config.toml
encoder_arch = "convformer"
model = "contrastive image-text model"
dataset = "regions of photos with short descriptions (Visual Genome)"
train_examples = 203450
image_size = 64
crop_scale_min = 0.5
horizontal_flip = true
translate = 0.06
tokenizer = "word"
vocab_size = 6471
loss = "sigmoid"
embed_dim = 384
encoder_norm = "layernorm"
encoder_norm_position = "pre"
encoder_activation = "geglu"
encoder_parallel_block = false
encoder_moe = "expert_choice"
encoder_drop_path = 0.05
encoder_num_experts = 8
encoder_moe_every = 1
encoder_expert_mlp_ratio = 0.5
encoder_experts_per_token = 2
encoder_shared_expert = false
encoder_patch_size = [4, 4]
encoder_conv_stem = false
encoder_depths = [2, 3, 3]
encoder_widths = [80, 160, 320]
encoder_kernel_size = 5
text_encoder_causal = false
text_encoder_width = 256
text_encoder_layers = 6
text_encoder_norm = "layernorm"
text_encoder_norm_position = "pre"
text_encoder_activation = "squared_relu"
text_encoder_mlp_ratio = 4
text_encoder_head_dim = 64
text_encoder_fused_qkv = false
text_encoder_bias = "qkv"
text_encoder_qk_norm = true
text_encoder_parallel_block = false
text_encoder_inner_norm = false
text_encoder_moe = "expert_choice"
text_encoder_kv_group_size = 2
text_encoder_num_experts = 16
text_encoder_moe_every = 2
text_encoder_expert_mlp_ratio = 0.5
text_encoder_experts_per_token = 1
text_encoder_shared_expert = false
text_encoder_positions = "learned"
residual_init = "none"
optimizer = "muon"
muon_scale = "original"
learning_rate = 0.021
momentum = 0.98
nesterov = true
orthogonalizer = "polar_express"
adamw_lr_other_params = 0.0015
max_grad_norm = 0.5
max_steps = 4100
batch_size = 128
epochs = 2.6
lr_schedule = "cosine"
final_lr_fraction = 0
warmup_steps = 120
weight_decay = 0.03
adamw_weight_decay_other_params = 0.01
Rows from expert 5 of block 4 of the image encoder, named by matrix and row number. Rows with one number belong to one neuron. Each number is 50 + 10 x the weight over its row's rms, rounded and kept within 0 to 99. All counts start at 0. After the name is the row's rms in percent of the matrix's.
# gate: expert gate (encoder.blocks.4.mlp.gate, 8x80x160), inputs 0-159
# up: expert up (encoder.blocks.4.mlp.up, 8x80x160), inputs 0-159
# down: expert down (encoder.blocks.4.mlp.down, 8x160x80, transposed), outputs 0-159
gate.39 092:59 44 53 57 39 71 53 63 70 44 54 55 51 65 65 39 51 57 45 41 35 71 39 45 49 54 65 53 60 51 50 49 38 38 55 52 43 64 59 52 45 42 66 47 33 62 55 59 43 59 60 49 46 49 33 27 69 47 64 41 36 56 44 53 36 50 57 54 39 46 48 59 41 65 52 70 59 50 40 48 55 51 43 37 61 59 61 48 46 50 42 45 41 40 45 49 40 54 43 60 42 48 64 55 69 67 63 42 37 59 47 50 44 28 61 64 40 48 60 52 60 61 33 44 49 47 35 52 56 67 61 46 47 54 40 37 52 54 48 46 44 41 51 50 43 52 65 54 43 41 46 43 38 34 29 40 24 66 64 45
up.39 101:54 53 50 54 41 53 61 41 64 44 63 45 69 64 47 52 47 56 45 44 52 67 52 48 51 60 48 51 43 40 35 61 46 58 53 32 49 52 40 44 44 58 51 45 37 67 52 58 29 51 63 54 44 36 57 54 50 27 52 61 43 53 31 35 65 54 65 51 73 59 43 44 50 54 55 47 63 60 49 61 58 34 40 57 57 57 50 42 44 71 64 62 37 34 37 51 49 46 27 33 55 67 53 45 58 53 56 49 39 50 52 61 39 55 57 39 42 30 51 48 42 50 42 48 56 54 45 71 36 44 58 52 44 50 77 43 67 29 41 41 35 54 36 58 55 59 43 38 49 41 65 49 60 39 47 57 60 54 40 46
down.39 101:64 41 54 45 45 52 32 50 58 46 59 56 49 40 48 67 50 58 59 53 58 36 35 46 38 63 41 49 40 47 42 56 52 50 50 40 38 55 31 55 48 48 67 67 48 35 43 52 47 43 49 42 39 77 50 38 42 40 48 57 58 62 29 51 64 42 43 55 59 30 63 61 49 27 54 70 60 62 42 64 49 43 58 44 49 52 50 38 45 48 61 33 59 55 53 68 48 35 51 60 59 66 48 54 49 33 62 61 62 59 42 58 52 31 50 60 38 51 50 52 70 35 46 48 44 53 54 42 27 54 60 66 38 53 70 35 66 49 47 60 56 51 52 48 63 43 54 51 40 57 50 48 45 43 37 58 31 53 45 54
gate.40 100:39 44 44 49 44 61 54 44 50 38 57 30 47 44 34 53 49 59 62 66 61 44 35 64 51 36 58 66 49 59 44 56 45 60 76 48 49 45 60 40 65 41 54 48 62 61 73 61 38 61 39 61 26 75 43 53 51 47 48 57 42 46 50 45 38 45 53 67 54 45 43 38 51 40 38 61 64 37 51 59 43 55 54 68 45 42 46 41 52 53 74 46 50 48 59 36 41 53 52 69 36 50 58 29 46 51 59 48 57 60 58 43 37 41 52 58 53 43 39 48 45 47 48 59 34 37 50 58 40 53 51 42 43 47 54 50 67 60 62 57 40 31 50 32 46 62 40 54 36 55 50 51 69 52 42 51 68 43 57 36
up.40 096:50 56 59 51 51 52 61 47 47 40 36 43 57 59 39 45 62 48 34 42 58 65 62 49 69 50 59 37 49 47 45 40 55 49 56 56 62 55 46 53 60 38 42 32 52 45 62 52 60 46 53 53 50 41 56 31 56 69 39 33 51 34 45 47 36 50 64 60 48 38 34 73 49 37 54 58 58 44 23 57 38 44 54 55 60 39 51 67 57 39 67 38 43 20 64 44 40 54 43 49 45 54 53 35 53 66 50 50 42 46 72 60 49 57 47 54 49 48 37 49 52 37 40 46 43 55 46 44 55 44 48 43 58 39 53 36 43 65 66 69 36 55 50 54 48 48 52 44 56 44 54 80 66 61 63 41 50 57 35 49
down.40 094:39 39 46 53 61 53 53 55 52 56 53 53 63 44 70 51 53 55 48 56 45 34 52 65 43 47 39 44 52 51 50 48 31 40 44 35 54 43 44 59 48 60 64 36 41 51 70 60 42 49 50 47 30 48 64 27 56 57 57 50 55 41 56 58 46 44 44 56 49 47 31 44 61 54 40 68 48 58 56 50 41 53 41 61 55 55 28 59 63 47 41 47 53 47 46 51 81 35 39 55 38 63 53 58 47 78 46 45 56 49 62 56 61 42 63 38 62 40 38 51 26 59 54 57 33 45 38 75 45 32 35 56 25 42 50 49 51 58 44 68 51 49 54 45 55 48 65 55 49 54 64 40 54 51 62 46 47 42 47 53
gate.41 095:48 38 39 55 50 65 38 55 66 55 38 55 42 64 61 51 39 47 71 52 48 59 45 60 53 60 53 47 38 59 50 62 64 39 56 40 60 41 37 52 45 50 61 58 33 45 55 46 45 61 50 63 58 59 41 50 44 68 65 63 45 55 41 72 55 59 41 52 37 45 47 57 54 51 54 35 69 42 52 35 34 35 55 58 43 50 50 45 60 52 55 49 57 57 49 54 53 59 42 66 26 50 48 50 47 50 45 54 39 65 50 41 59 35 42 46 56 56 69 42 34 59 29 73 58 43 40 76 49 45 55 51 49 54 50 56 37 64 38 35 51 36 48 42 29 41 63 53 41 53 41 50 35 43 33 52 61 38 66 39
up.41 091:59 49 40 66 35 52 37 46 63 52 45 40 48 52 44 56 40 58 57 54 55 53 47 46 57 47 64 49 48 42 61 69 42 43 64 65 54 35 59 69 58 56 44 68 56 55 59 49 57 34 41 53 33 68 70 62 56 54 63 44 45 28 49 33 63 58 53 66 40 47 48 55 51 48 36 42 50 48 44 45 54 39 46 32 32 41 46 37 46 50 36 57 44 42 53 37 38 50 42 40 54 61 49 57 41 46 52 57 71 55 31 53 56 51 56 52 32 57 59 51 56 58 48 57 48 34 38 71 40 60 50 52 49 65 28 54 36 61 46 55 63 54 32 52 47 73 49 61 42 47 45 42 38 54 37 56 64 51 68 36
down.41 102:50 72 38 44 31 51 53 36 67 45 35 48 71 56 59 59 63 46 35 52 55 38 52 54 36 61 62 51 52 57 41 43 42 50 56 48 46 44 52 44 51 33 63 44 48 64 45 42 61 37 76 66 53 66 38 47 36 42 57 36 44 43 39 36 35 57 45 48 41 62 60 65 41 39 46 56 65 48 50 50 30 46 59 53 32 53 63 56 52 58 71 42 51 39 69 56 56 42 72 61 54 60 53 49 35 46 36 53 48 39 40 61 46 48 42 50 43 61 28 39 50 64 44 61 48 39 40 43 55 55 55 75 49 45 43 54 54 63 57 43 58 47 44 42 54 48 32 43 63 55 54 61 54 48 53 55 46 54 38 60
gate.42 110:35 59 68 50 67 65 46 38 60 54 58 45 46 41 48 36 57 45 65 42 47 57 29 54 58 53 55 45 65 73 36 50 47 50 53 51 60 46 59 51 58 68 42 56 49 58 53 35 51 53 60 52 37 46 55 48 57 51 46 43 45 39 57 36 25 60 43 54 37 54 43 73 44 61 42 59 48 51 65 60 51 41 57 47 47 64 52 37 59 48 59 53 56 46 40 41 54 53 40 32 33 47 42 36 40 36 56 56 59 60 72 46 31 55 49 40 44 47 44 58 54 54 22 54 51 38 30 45 58 39 57 47 35 42 64 47 62 48 63 52 46 62 48 60 49 37 65 45 43 44 52 54 32 68 68 61 46 51 42 38
up.42 103:59 35 53 68 55 52 56 48 44 52 46 46 54 51 42 63 49 46 44 45 47 52 48 47 37 59 50 57 49 37 60 31 43 35 58 46 38 63 68 57 60 58 63 62 50 36 48 43 59 41 41 60 69 31 61 68 38 41 49 68 36 52 53 41 72 39 54 46 39 30 53 39 66 44 55 50 59 56 51 47 73 50 75 37 61 52 46 55 36 57 43 51 37 57 47 48 55 48 60 56 41 43 56 44 40 50 38 43 23 57 57 44 56 60 43 44 44 41 59 47 47 64 63 49 59 55 33 45 43 44 58 44 37 58 42 43 32 46 56 55 42 58 60 61 57 58 35 55 39 60 54 54 62 28 76 50 45 59 52 45
down.42 099:56 64 60 81 41 53 59 52 62 53 50 41 59 37 55 38 61 51 49 48 62 42 42 53 40 42 47 59 44 62 59 52 53 27 45 73 36 53 50 66 53 56 61 46 56 73 29 59 45 22 60 43 52 55 52 47 63 49 47 39 66 43 54 41 42 36 50 36 51 47 76 59 41 51 61 49 26 50 39 51 36 32 42 60 61 54 40 44 43 63 70 55 41 38 49 59 58 57 53 45 56 40 41 48 39 41 55 38 50 51 46 35 41 44 48 39 54 61 55 66 38 71 46 48 56 47 49 54 45 49 57 76 55 44 51 37 54 34 49 44 55 53 50 62 52 36 55 47 46 41 52 41 62 48 49 46 59 45 51 50
gate.43 106:36 48 59 51 71 56 43 60 62 40 47 52 59 56 63 43 31 48 64 40 49 52 44 58 60 52 60 56 65 46 36 39 57 41 43 40 35 39 40 51 40 51 42 61 41 29 55 66 66 56 49 57 68 48 61 53 43 48 71 68 44 49 45 62 49 50 65 42 66 67 56 24 49 61 35 53 48 49 45 50 58 34 55 50 58 51 56 37 46 45 67 49 38 31 49 63 42 34 52 51 51 50 43 45 51 46 42 45 48 43 47 75 59 37 56 46 50 59 54 49 43 45 48 42 47 26 21 42 36 46 66 49 56 47 51 71 55 67 47 44 60 55 59 56 56 54 44 40 28 45 49 44 55 57 45 55 38 60 46 54
up.43 103:65 39 48 38 45 51 54 45 39 55 51 53 71 43 34 23 38 65 61 54 46 43 57 47 38 60 53 41 56 66 39 41 48 65 58 49 44 76 43 47 32 43 54 42 40 61 62 39 54 43 39 59 43 52 49 65 51 33 40 38 48 64 52 35 64 65 49 44 50 57 37 49 49 54 51 61 52 54 44 54 46 71 43 43 43 51 47 46 57 49 52 54 53 67 58 39 34 49 36 51 81 56 55 50 59 67 44 41 54 49 43 28 42 44 63 41 43 51 49 60 45 47 48 51 35 60 70 59 33 38 59 53 48 40 66 53 56 40 46 37 45 53 50 52 54 43 52 66 53 46 59 55 48 53 64 62 64 35 50 29
down.43 098:53 68 61 49 48 49 68 50 43 57 36 52 54 40 57 50 58 65 71 59 48 54 49 60 51 50 51 45 71 55 38 47 70 53 50 63 73 55 48 51 34 40 61 45 47 50 59 52 45 59 79 43 27 45 44 51 59 61 58 38 54 42 48 47 27 50 45 43 54 61 57 48 39 66 36 48 38 63 60 52 52 43 52 34 54 28 58 36 42 40 54 39 56 33 41 51 50 42 44 54 45 27 65 41 54 60 55 55 48 47 48 46 42 66 42 58 32 56 62 58 46 42 66 48 42 43 25 29 58 47 47 50 43 46 30 54 53 55 59 60 48 43 54 40 51 65 60 53 49 54 36 43 50 57 63 52 57 48 53 31
gate.44 106:47 62 45 53 53 60 31 38 65 37 47 30 50 52 50 54 44 41 52 49 47 42 28 47 53 52 66 48 58 64 27 43 50 59 30 49 39 45 60 50 32 57 57 63 60 38 39 56 56 50 43 48 40 39 49 52 58 44 24 57 57 44 43 51 31 32 50 47 52 65 59 48 66 50 63 59 47 43 59 56 43 42 81 54 49 64 38 40 57 57 55 60 41 41 44 59 64 42 31 39 35 51 51 54 51 50 44 51 36 59 76 47 59 37 60 55 47 36 69 69 50 52 53 44 62 52 46 75 54 54 60 51 47 49 63 57 67 41 53 47 35 47 41 48 60 47 50 55 47 36 54 49 53 51 52 62 56 48 51 40
up.44 101:34 37 59 43 63 42 50 61 51 45 36 59 44 45 25 53 42 64 48 56 44 63 40 41 48 39 58 49 48 54 44 57 50 44 64 52 54 57 48 33 53 52 37 49 29 54 54 50 52 50 47 60 34 40 55 43 57 63 67 54 55 73 41 64 59 38 52 53 44 38 35 45 45 44 45 38 57 64 44 49 41 44 35 49 50 45 51 44 37 36 46 65 42 63 56 44 39 62 57 59 51 59 54 49 46 37 45 61 52 60 56 46 66 59 39 55 63 44 67 33 67 28 48 53 57 63 57 66 70 51 61 41 37 35 61 66 55 67 50 35 50 65 51 49 59 48 31 47 44 59 42 28 49 57 50 58 66 48 63 40
down.44 094:49 55 41 54 45 40 66 54 47 51 65 50 51 56 57 53 33 36 51 39 60 39 44 49 54 58 49 38 56 59 40 36 64 52 54 57 48 33 48 43 63 52 51 46 51 46 46 53 55 59 58 40 67 39 26 54 40 43 64 52 55 56 52 55 63 44 44 49 42 56 48 55 57 53 55 25 54 33 45 50 39 46 55 30 50 63 40 54 58 53 23 60 58 29 64 56 68 36 51 65 41 48 57 47 63 46 26 39 40 48 64 46 49 41 61 49 48 53 67 47 56 67 58 58 49 51 39 49 58 71 75 49 32 38 46 59 64 65 46 42 50 53 37 32 57 62 32 57 63 52 40 57 50 45 50 47 57 52 48 33