Weights of a small contrastive image-text model: encoder depths [2, 3, 3].
Rows from expert 4 of block 5 of the image encoder, named by matrix and row number. Rows with one number belong to one neuron. Each number is 500 + 25 x the weight over its row's rms, rounded and kept within 0 to 999. All counts start at 0. Numbers have three digits each. After the name is the row's rms in percent of the matrix's.
# gate: expert gate (encoder.blocks.5.mlp.gate, 8x160x320), inputs 0-159
# up: expert up (encoder.blocks.5.mlp.up, 8x160x320), inputs 0-159
# down: expert down (encoder.blocks.5.mlp.down, 8x320x160, transposed), outputs 0-159
gate.1 065:504502510502472495485515534501485472479514552500528536479473522486506456538465517488489495516521504511504505478463488526509508517489468521477478549467520493453477490469488507492506544474481485510503498497493511535530437469471510511452526520539487480540506469546512476492525526557500501486486536520485524478499496504499547454465531525489509474470491534496504492520493535538477466464529502506505523473512485526493516498514492526466508460511510472504496438467471543492532528521502499
gate.2 087:524520526472474500547537482536460472492498486469482505546510497502504471502519522467501480539488532561485515517511474485522479511517544467495499472497529472516528508465487528468503530468502489518457500483469525489482492522506464470510509495510513505508519528472569531493517438543473454492511501498459496565501483470489452493486528478511460493457557539502518506535546483461488475518475500503535497531457475493503507498513534478490490494513504526480499495508491521479493513494496490
gate.3 092:510504536481515520473463460466447514475488468497506456466522503456520495459534517506481500489539475485522453498483509520519544465494503467480522510521519495504480510478551504482508552499504430515542491522493469470492515504486478481512481528471503510518434489531489485526544503496506504533469506486487499521514495500509470510503530486474514492532467454433462490438511516522546498527496527523508507490496505540502486487495527496452479473476465513520545530517499527511522515490487505
gate.4 106:497489502487467493505466471474517530503497518496483510483512509473457526524457521519509510510516478516455474474492496510512504480469524494492523473457537506541519468495507477462515500459449544479518474497515530512514497498489488467499486492506527480522504495501484521534486537509554543516454520514519477532444510500512496507491466517450490460525529465498467543470497490507544521514477498507487494471476497502512472507504494490557489541547472505489476492487521476534483468503494533
gate.5 083:507520484465500449536488476530542494491481485462545558536505545520483509546525498436494490482510494490497508543470517445540481488492523470517483526517464477474484480519451515512497442483466513512505472527500477489524519486499489473469531514498505504514514499528522536494506509499540490476473514491462501478469514524533482483518587540516493493468492463512496496470518551484563506485462494541527546492501452505523443521492513465534517519509499463480461504500511514503446483441503489
gate.6 088:443524513512509510489544514536493504515502506465490478489471490499505490479497478545471485512468489567483471489498495489478482508511480508478484462467458470466537491509535509509504469496472515482490514486486506483520484526501492464482526512505454503506470472504497514488493501489504467505501518458504535504504470487530508502495563464506533496506473518543502493541509489496509501540468482482517495519547480532486493511550506532489504482509495496527519483481463503507517487511512465
gate.7 101:501494496496493522480459450504541433419473456494509445536453460486489505510487518474540473555507524451516501528463493476459521486526494476485476475469506492473500544539476511501508448496531471543492525453498467486475489534486500503495512474499490525542534503533501499494494513500481485514498524539511479484543501499477519490518536563551482525479438515524513487505472513501505525468509503520541514518495525470501504481495503510473501494523456521517541484476475489502499535517478479
gate.8 093:503466526472554479448470438515454521481478477494480501468461494489446529499487535468547516483480482505466462528524511463491449515529475484518476487466525507471478500505508530496503532474485496517500507517473500543497551509516494481517504492512514551484519520502477503504475504542493470466484498518514493491509533485518480517497514486489513507535548521519557473469515494487480524597503502478507519515476516540485538475524504512507492478517488521492497508511528507512496448521474523
gate.9 106:512482458460484497568514530504510498470481520526526466501468521492432516510497491491473528504519516542473521509504505493444494494496508503514470508478489478521515441513498444521500535460490483503524547459486491505518511511518454540475503506536481532491506508511509498513495513543474502497496522543508494530495499537446469552503511527507465471487454544521523497572487455478494503528474501485498528485462482483479529488534516514462515469500513513483488493505517473465499511486469520
gate.10 109:485485516513456518512493529524467482469512516465503483524496531478487519504483547521505494540454533553466443504509463517507499484527437494474557479489486519541507506485495505469507518497483458480514548513532525524467485534506534468490484492484516528465516505500512530514513513516492503492439526517490452526452501500513480493487516487514566514522470528489454519519496468487499521486480491522425495547537489510489474495518499532487457507479485498511509508486496512495479483525484477
gate.11 101:502517470447507468482492476486511467489496539530511477516519514461480459487477495522519486553456488501528507489493490454543519454504548514467505512523487527520473489499511507469475452479526458502514464484509488532507535497533484476499507523470505488476468466518498497512505484491517453490498545508508509498498472494491547498486521493476473506489526505453535535476516481538544473487515435527481453488436469501502514471498538517502479490514540479506484479548529519497470511461533503
gate.12 082:518463483558458518510499491504535490512497487548509525505510490522509479494535492461479515553497503527517463489466472472484509540516464465461483533460504481515516481466481471530523503523522462512491500478528483461536504469505513515499516556496491472524507485516476460506473510566499527479487499479523498534506542488504467487547464554504534525473525491491522534527495486517496470544505534496542501503532490514553560502440530516532487474504510479525493503509456483479499517484514486
gate.13 099:551477479532527521522487514465504512499511493478480540498451495511502519486497515485495517517480520531489502537528482520490502510507531533513497505508508478494491498510435493445478527501531512478503493509481476413508488465515522465527485518489536524481505528482463519488492494546508472551522500535500502508466498469500539505506510465478491512460528493502489493494530475526522470522522506501472486524460492487503467487505493482472446534414507463492493502517511503476518506461493506
up.1 066:507523516515508487528483440526506518514501462488460546501513504490446541502540508528529495467511498509528521517531472471431505483541544526486535480556489517537517521515434474483520509486532494496465503483497504511480514514494465492494537483534544508491523528462499488492457499508518443531503460508514520518512499501505500539503503476517519469471471493495492477506497533467461485545453531514470482544508500525456478487517509517537476541471495510491549539505477543537470463469467482
up.2 080:547529506501460487503518504466469495503496533484494514489479508500501532503489455531493509505488547543476510536541503481501532470507495491494492493478528473574488520492503561476491535495478530520437508479487526483511480481538514506515508516484479549502514503492538493443544425468512454481488487481479512513464510511486498479507546455486446499487535557504477485504486461476505461485493536483481487531507474498493507476519496455521464467504533494510464450493471501513493478504522485
up.3 087:523501423538514489485471532510512466510503553555506519480482536523489484482513494526493488493495487528507475507532468533498511498539505442516466516474497470461469509422475467494515515513503494513453476523478546459509502501509472532499492462528509519514559517528516511487502554522462489497507523483534497507513491504465543454474516522486469460498471500475534492506496487462488499497503508509500480494470513545487500496511495529483477476497540547518483481509549489521545484519483491
up.4 108:512539511514501508537489479523463528467529529503503513528533529501513475519503514484481463525437531500505472495501528445533563488508475548532472460493505500480498449509444497458487518513501490477457488515528534505439518524477508513502545506485440548471492509510513478544510496442515494486476549519551457445452489463539521537513467511504512525510515495470463531487518469516509467483513507521511499507545507500459484501547531527475500477525539524479506506541484491509506508518491511
up.5 080:510468533521499558493498553519478496507487521523488459488482537422540499450491492517490497507499490478495494463500468512477472512471506532498488522516502490536507512511534470520525511466514552523506497453540534511525518512483501530541456491475496487538484483539503483485502540521454522531474502510493510538518486489513541488507452504535521504495490518498447490518476454464472498516515510547495449516542509468481501487469459518502514493531534504473501494469489512497525498536544480
up.6 090:532467481501482529508512477491489499527476500526486523525548504479508515533503534539509499511518482496493503487523465500532465510478502506530530535490545505497492511547468484497474490504476477506531497508457491501479472537509518519511503552526484499505487516506520495482497498505483479484538513505511502505487518516455519548536497473513469479505489498506501531550469470483472548495505505513497550494538544521525547534475526469463510502510499484449494506508528522513488482480513511
up.7 099:524521517535527453503555532492491534536518510498489506509517515539479488509549520537537517508490471494515511483529530499516480520449526505478505535512544475493523484475497466492494513486505490465474511501478499478517484506428523498503455495479497483514506508520499529535501520504558483502499489512514489492504467512502509486485480505476517552509551452525535465503522516480513520470483521491496427495506505491502508498504507487499485467508524523489513528449481533495474501515532497
up.8 099:469503505522521467459505469555529482554502526555497505488497512504496524509498487502476479489545504526466511531538475522505479524504505492500479491514511515496458533521474498532525485487512502553511478486485525468528529510533512496481454473529470533470530511457475505509503458530466493470479495543526489471494525546513462532538524503513511487455524513480486477511495544493535497491484509479476541493543514483491489472506500523515492511513497472465518427507538488487483456504486537
up.9 107:523510465459487523536516540491498512487479470499547493492481531495441488503516480509487497480515513538520498505489539450454474495487522515502475476483482466504513445506507463508487569490522511483540534480449509475508489493513447531513503496541511558498534510505544473534513493513453518526472496499500490485504503501487458549516531467514444503515455539503517508539517476499482528530482494481504530479447518468461510476527483524445527505514503525513482484460506467469473473501465532
up.10 111:480496482502482506499492482521491518472486500497515504495516518467500488466517543485493491508488563526491421476515447539523475465545449509512528505480462507492513530502478514420506526529485502469511511508518537496489481533522540474480508513482517503479541528501498524517512523489483511511480487494490465509478503506519490519495515455512543538499449540488499532526539490467510501483477487542473480551499491540490453535518496525472473488468473503520501520457500533475514472514520489
up.11 106:516516494446503467480503483477512468468492517537517486496452499500497517475499522499541486555444499460551455480508511492529497470494550508463500467527490503483515488516510523427495454485515501486515485491512520506500528513515459453490490551455538477484453474500495486526484536520507513476447504522490472525508482470502511524484514525500488536464526492482487509452512506533532507524529485487511453490476483493520488481483522511510477503512502473521555518509508503449520506496566522
up.12 076:493499497498545492475490500520448550488498521494464481500494497513460537514483499533503503514505430488494483519507495500509511543516527539518523492542514501483479528497471537458516514548476436499507479526511497494475487527532521440541503489470487494486514481508511486474517523474482494464491506497482501497493529503493501491463486532499434506508469494471503529536486517528469493502485471506488484454507491543491460465510441538479501512470510522513497494527514570500519496535520489
up.13 104:503484451501481526458497506471524499484497561483513546465483518515491520502489502523526517522497553497489493514506487481468497505504503535531549505531471473505473521534465527489488493512473507541502522523515513486520471510509478493469473539501527473508514530529482498481470449508509501510515502531472491535516480480495502498479514514507518465484481517522480506490475476501515491523534531491482471493495480480517548467492516507474450522519465497503521516526529502509514502443484529
down.1 064:500494475509505524526488501524537447511508582561490485460554513529548510480500482540476525521524512526486487510488486469513492511554524491463445465490484515509480498484518555443532479498464477484536516486501478519540506481506509488515504493474471469480525491496493461526490542514500495502479506506510507466464475531506515498507510512464493486509480488514533501524474499496484516521530508504532518466501482523515522500499462485507449529464459480484518487499515505503467513501502533
down.2 076:516510517519504543514549535526504456497486474498528515501502485497544498506527501505517505495465546474538503487512519528500511510496536490502519479514466487475531477458484482520506497506442459512486475494500516496523476500492485484493442489467518485546462508474505505508534456504442454499470549521504508534526467499446486500518497502536520535489500540504485536501492517474462486578542563501546498490468541518500493441508511507492501515485480525540456473495532471469512513526536489
down.3 083:504572458445459517493483498453474534474510471518504534516449515480498529490503544495475505513523531535484508495470546451451486528474489505527491523464489484467467532522540486512502509536483538532498509512506506449503531499480484436523493456470506479510517466480491514499514479510524521469531497512500469497492507469535475507515497537490523485497477523487520515518524500504526509544490508497546499461469480477491483509517488531554492508475443486476526521489519517517442504512535470
down.4 107:499508491482504524506510532486495550519476478467494466470517544488483541506567458481465496507510497492494486478501473499515476486487453499480534431502527573516511480495507498514476530548477560480514488474508525472530512454489470505502505542466507472509503533467498493470543513536451524510542535468520497509480523531489507474548450463497495494523509470487511468490481509495516470516522463436529490534531482509497482466478487460535500513495515522488526505472516467483519513540522489
down.5 071:494500470449494507492511469509483532500444478475445505497474474470481497524524520509534482472531472544515513489468522479533525480506533534437490496482504523516502487491563475508491505502509480500506509518489517499552529499506497479469475531520443543478485536507479492498487485489515462503501488506485504488503493484484493462527510500532521485477525506469547506494467484465510487498500485500439509511465480519521504507526545488501476549520489499454492528524518563486499549512473490
down.6 077:557481525512530507505535533513525502513465509480449504487451505513461458456508475502518493483482524517478541528481505508490471488449516490490493531461504508474444514476467465497440491474516515495515467511528492499492509516517487472470496514496499509505539474466481521552513500503504498474530532516548499480522488508496526485483517514552523552529466484481503484457485507459496473459503498539509547501482527492486478488476477480516512492466493542496557522523500490500509480493542467
down.7 102:519502504465517487531501518519479502481517445499491467513469485509512475516504509447519545468503508491494508464478487500480512522546499474508461492481467459492514515474525507532498486499541483497528483500495485553508496494471517479514512478443510535485479548474518555525518527531457483468543533475521478506542490506548527459475489506491533501457500523493477471476500515507476522557512469510509498460484480533500463519487525478511490480499524547445519520490441568544553526496502457
down.8 091:491458521492486542430515467503521504502498473526469507509486490512546514486481504489537542518500549521491509515516495518510516491510502473468486517527471487515497515502512535477494486505533485496510498507526514522503484510490482504519478475457492466561547488523468521480434493499534469491480485488481458473500509503461532504487500472493487446485492515496522509523504516522435477485497511522499513508485549560487476516488477485508530512533451536499488458538491538477517522501514448
down.9 113:448472469518502466510530484557548451487497522503494488498523488508462522516515526505481487528529501512482523516447535485540486517500503514562529463498483535501497490485494486508478491529525480468480477484540516557481502510519540519486484512483468503508467489468517517490472484520496532498505485491493546501523520542525508498513535510467496453487502512522502508490531528532497499500523528485505445512499543506481488487517501539507507498508469505512536491506472480454472521491528499
down.10 115:514537474497494523469502465521464523524496484479511468430505487468514505491414496518481488492487496487533477511500485445491532459480549517519490508486514467497520478463500477517497502494486487494497500505540542527506503440515501517536521489489496491467460519542483512469477497460501489529462488526515503487513506481473453562479548514520519455492502492495493515523503469537473449490487494535498568541529493486496499517508509483478535519535485516516483556509542528523492480520530489
down.11 110:471532482552544502505463494518492470539473462472500453513521523493456520556515542518511525507503469506497485484489525481514529504520462457502497540484484484479475475486505492512485473528510497526492498501505502502504478512486487522513516462476503486472491498539486505498514529493490542535465529520452456518536514474490514436509476528486527549527490494533498548529510458463500522488535501501505481510524516555524509484494503511505530499537503531514511496484535482492465471391511494
down.12 074:494536530464527513533480457507515520474498506531533502521499441501483474509490503497491497498486450482525500494537541494496492501477538503455444479491503489558511462517524518466489492508522522540510485527517502502502522553491503519500506478493505516523473480551510478497537474523496534530500553494448471532530547471531472520515462495475434512465559464460479545466522515451511451488484511498477491494484484495480510478479473473479547525480514489508489484526485524514489487518494500
down.13 103:509494494465518489522482535517533493519488487535511488508473501493517480528532558511498506498492496519523495556542498460521504543463495504505472504501487512512527522524473520498512532471549514464525525536514485483533525508498508474516506487511482454453486552448537517482535536502534488507493422534451510511492507510500477503462496491529508488505513478420543506496477484457493520506472519543509519521487498462477497486509473492489499512532483433528480508470507479504521496532513496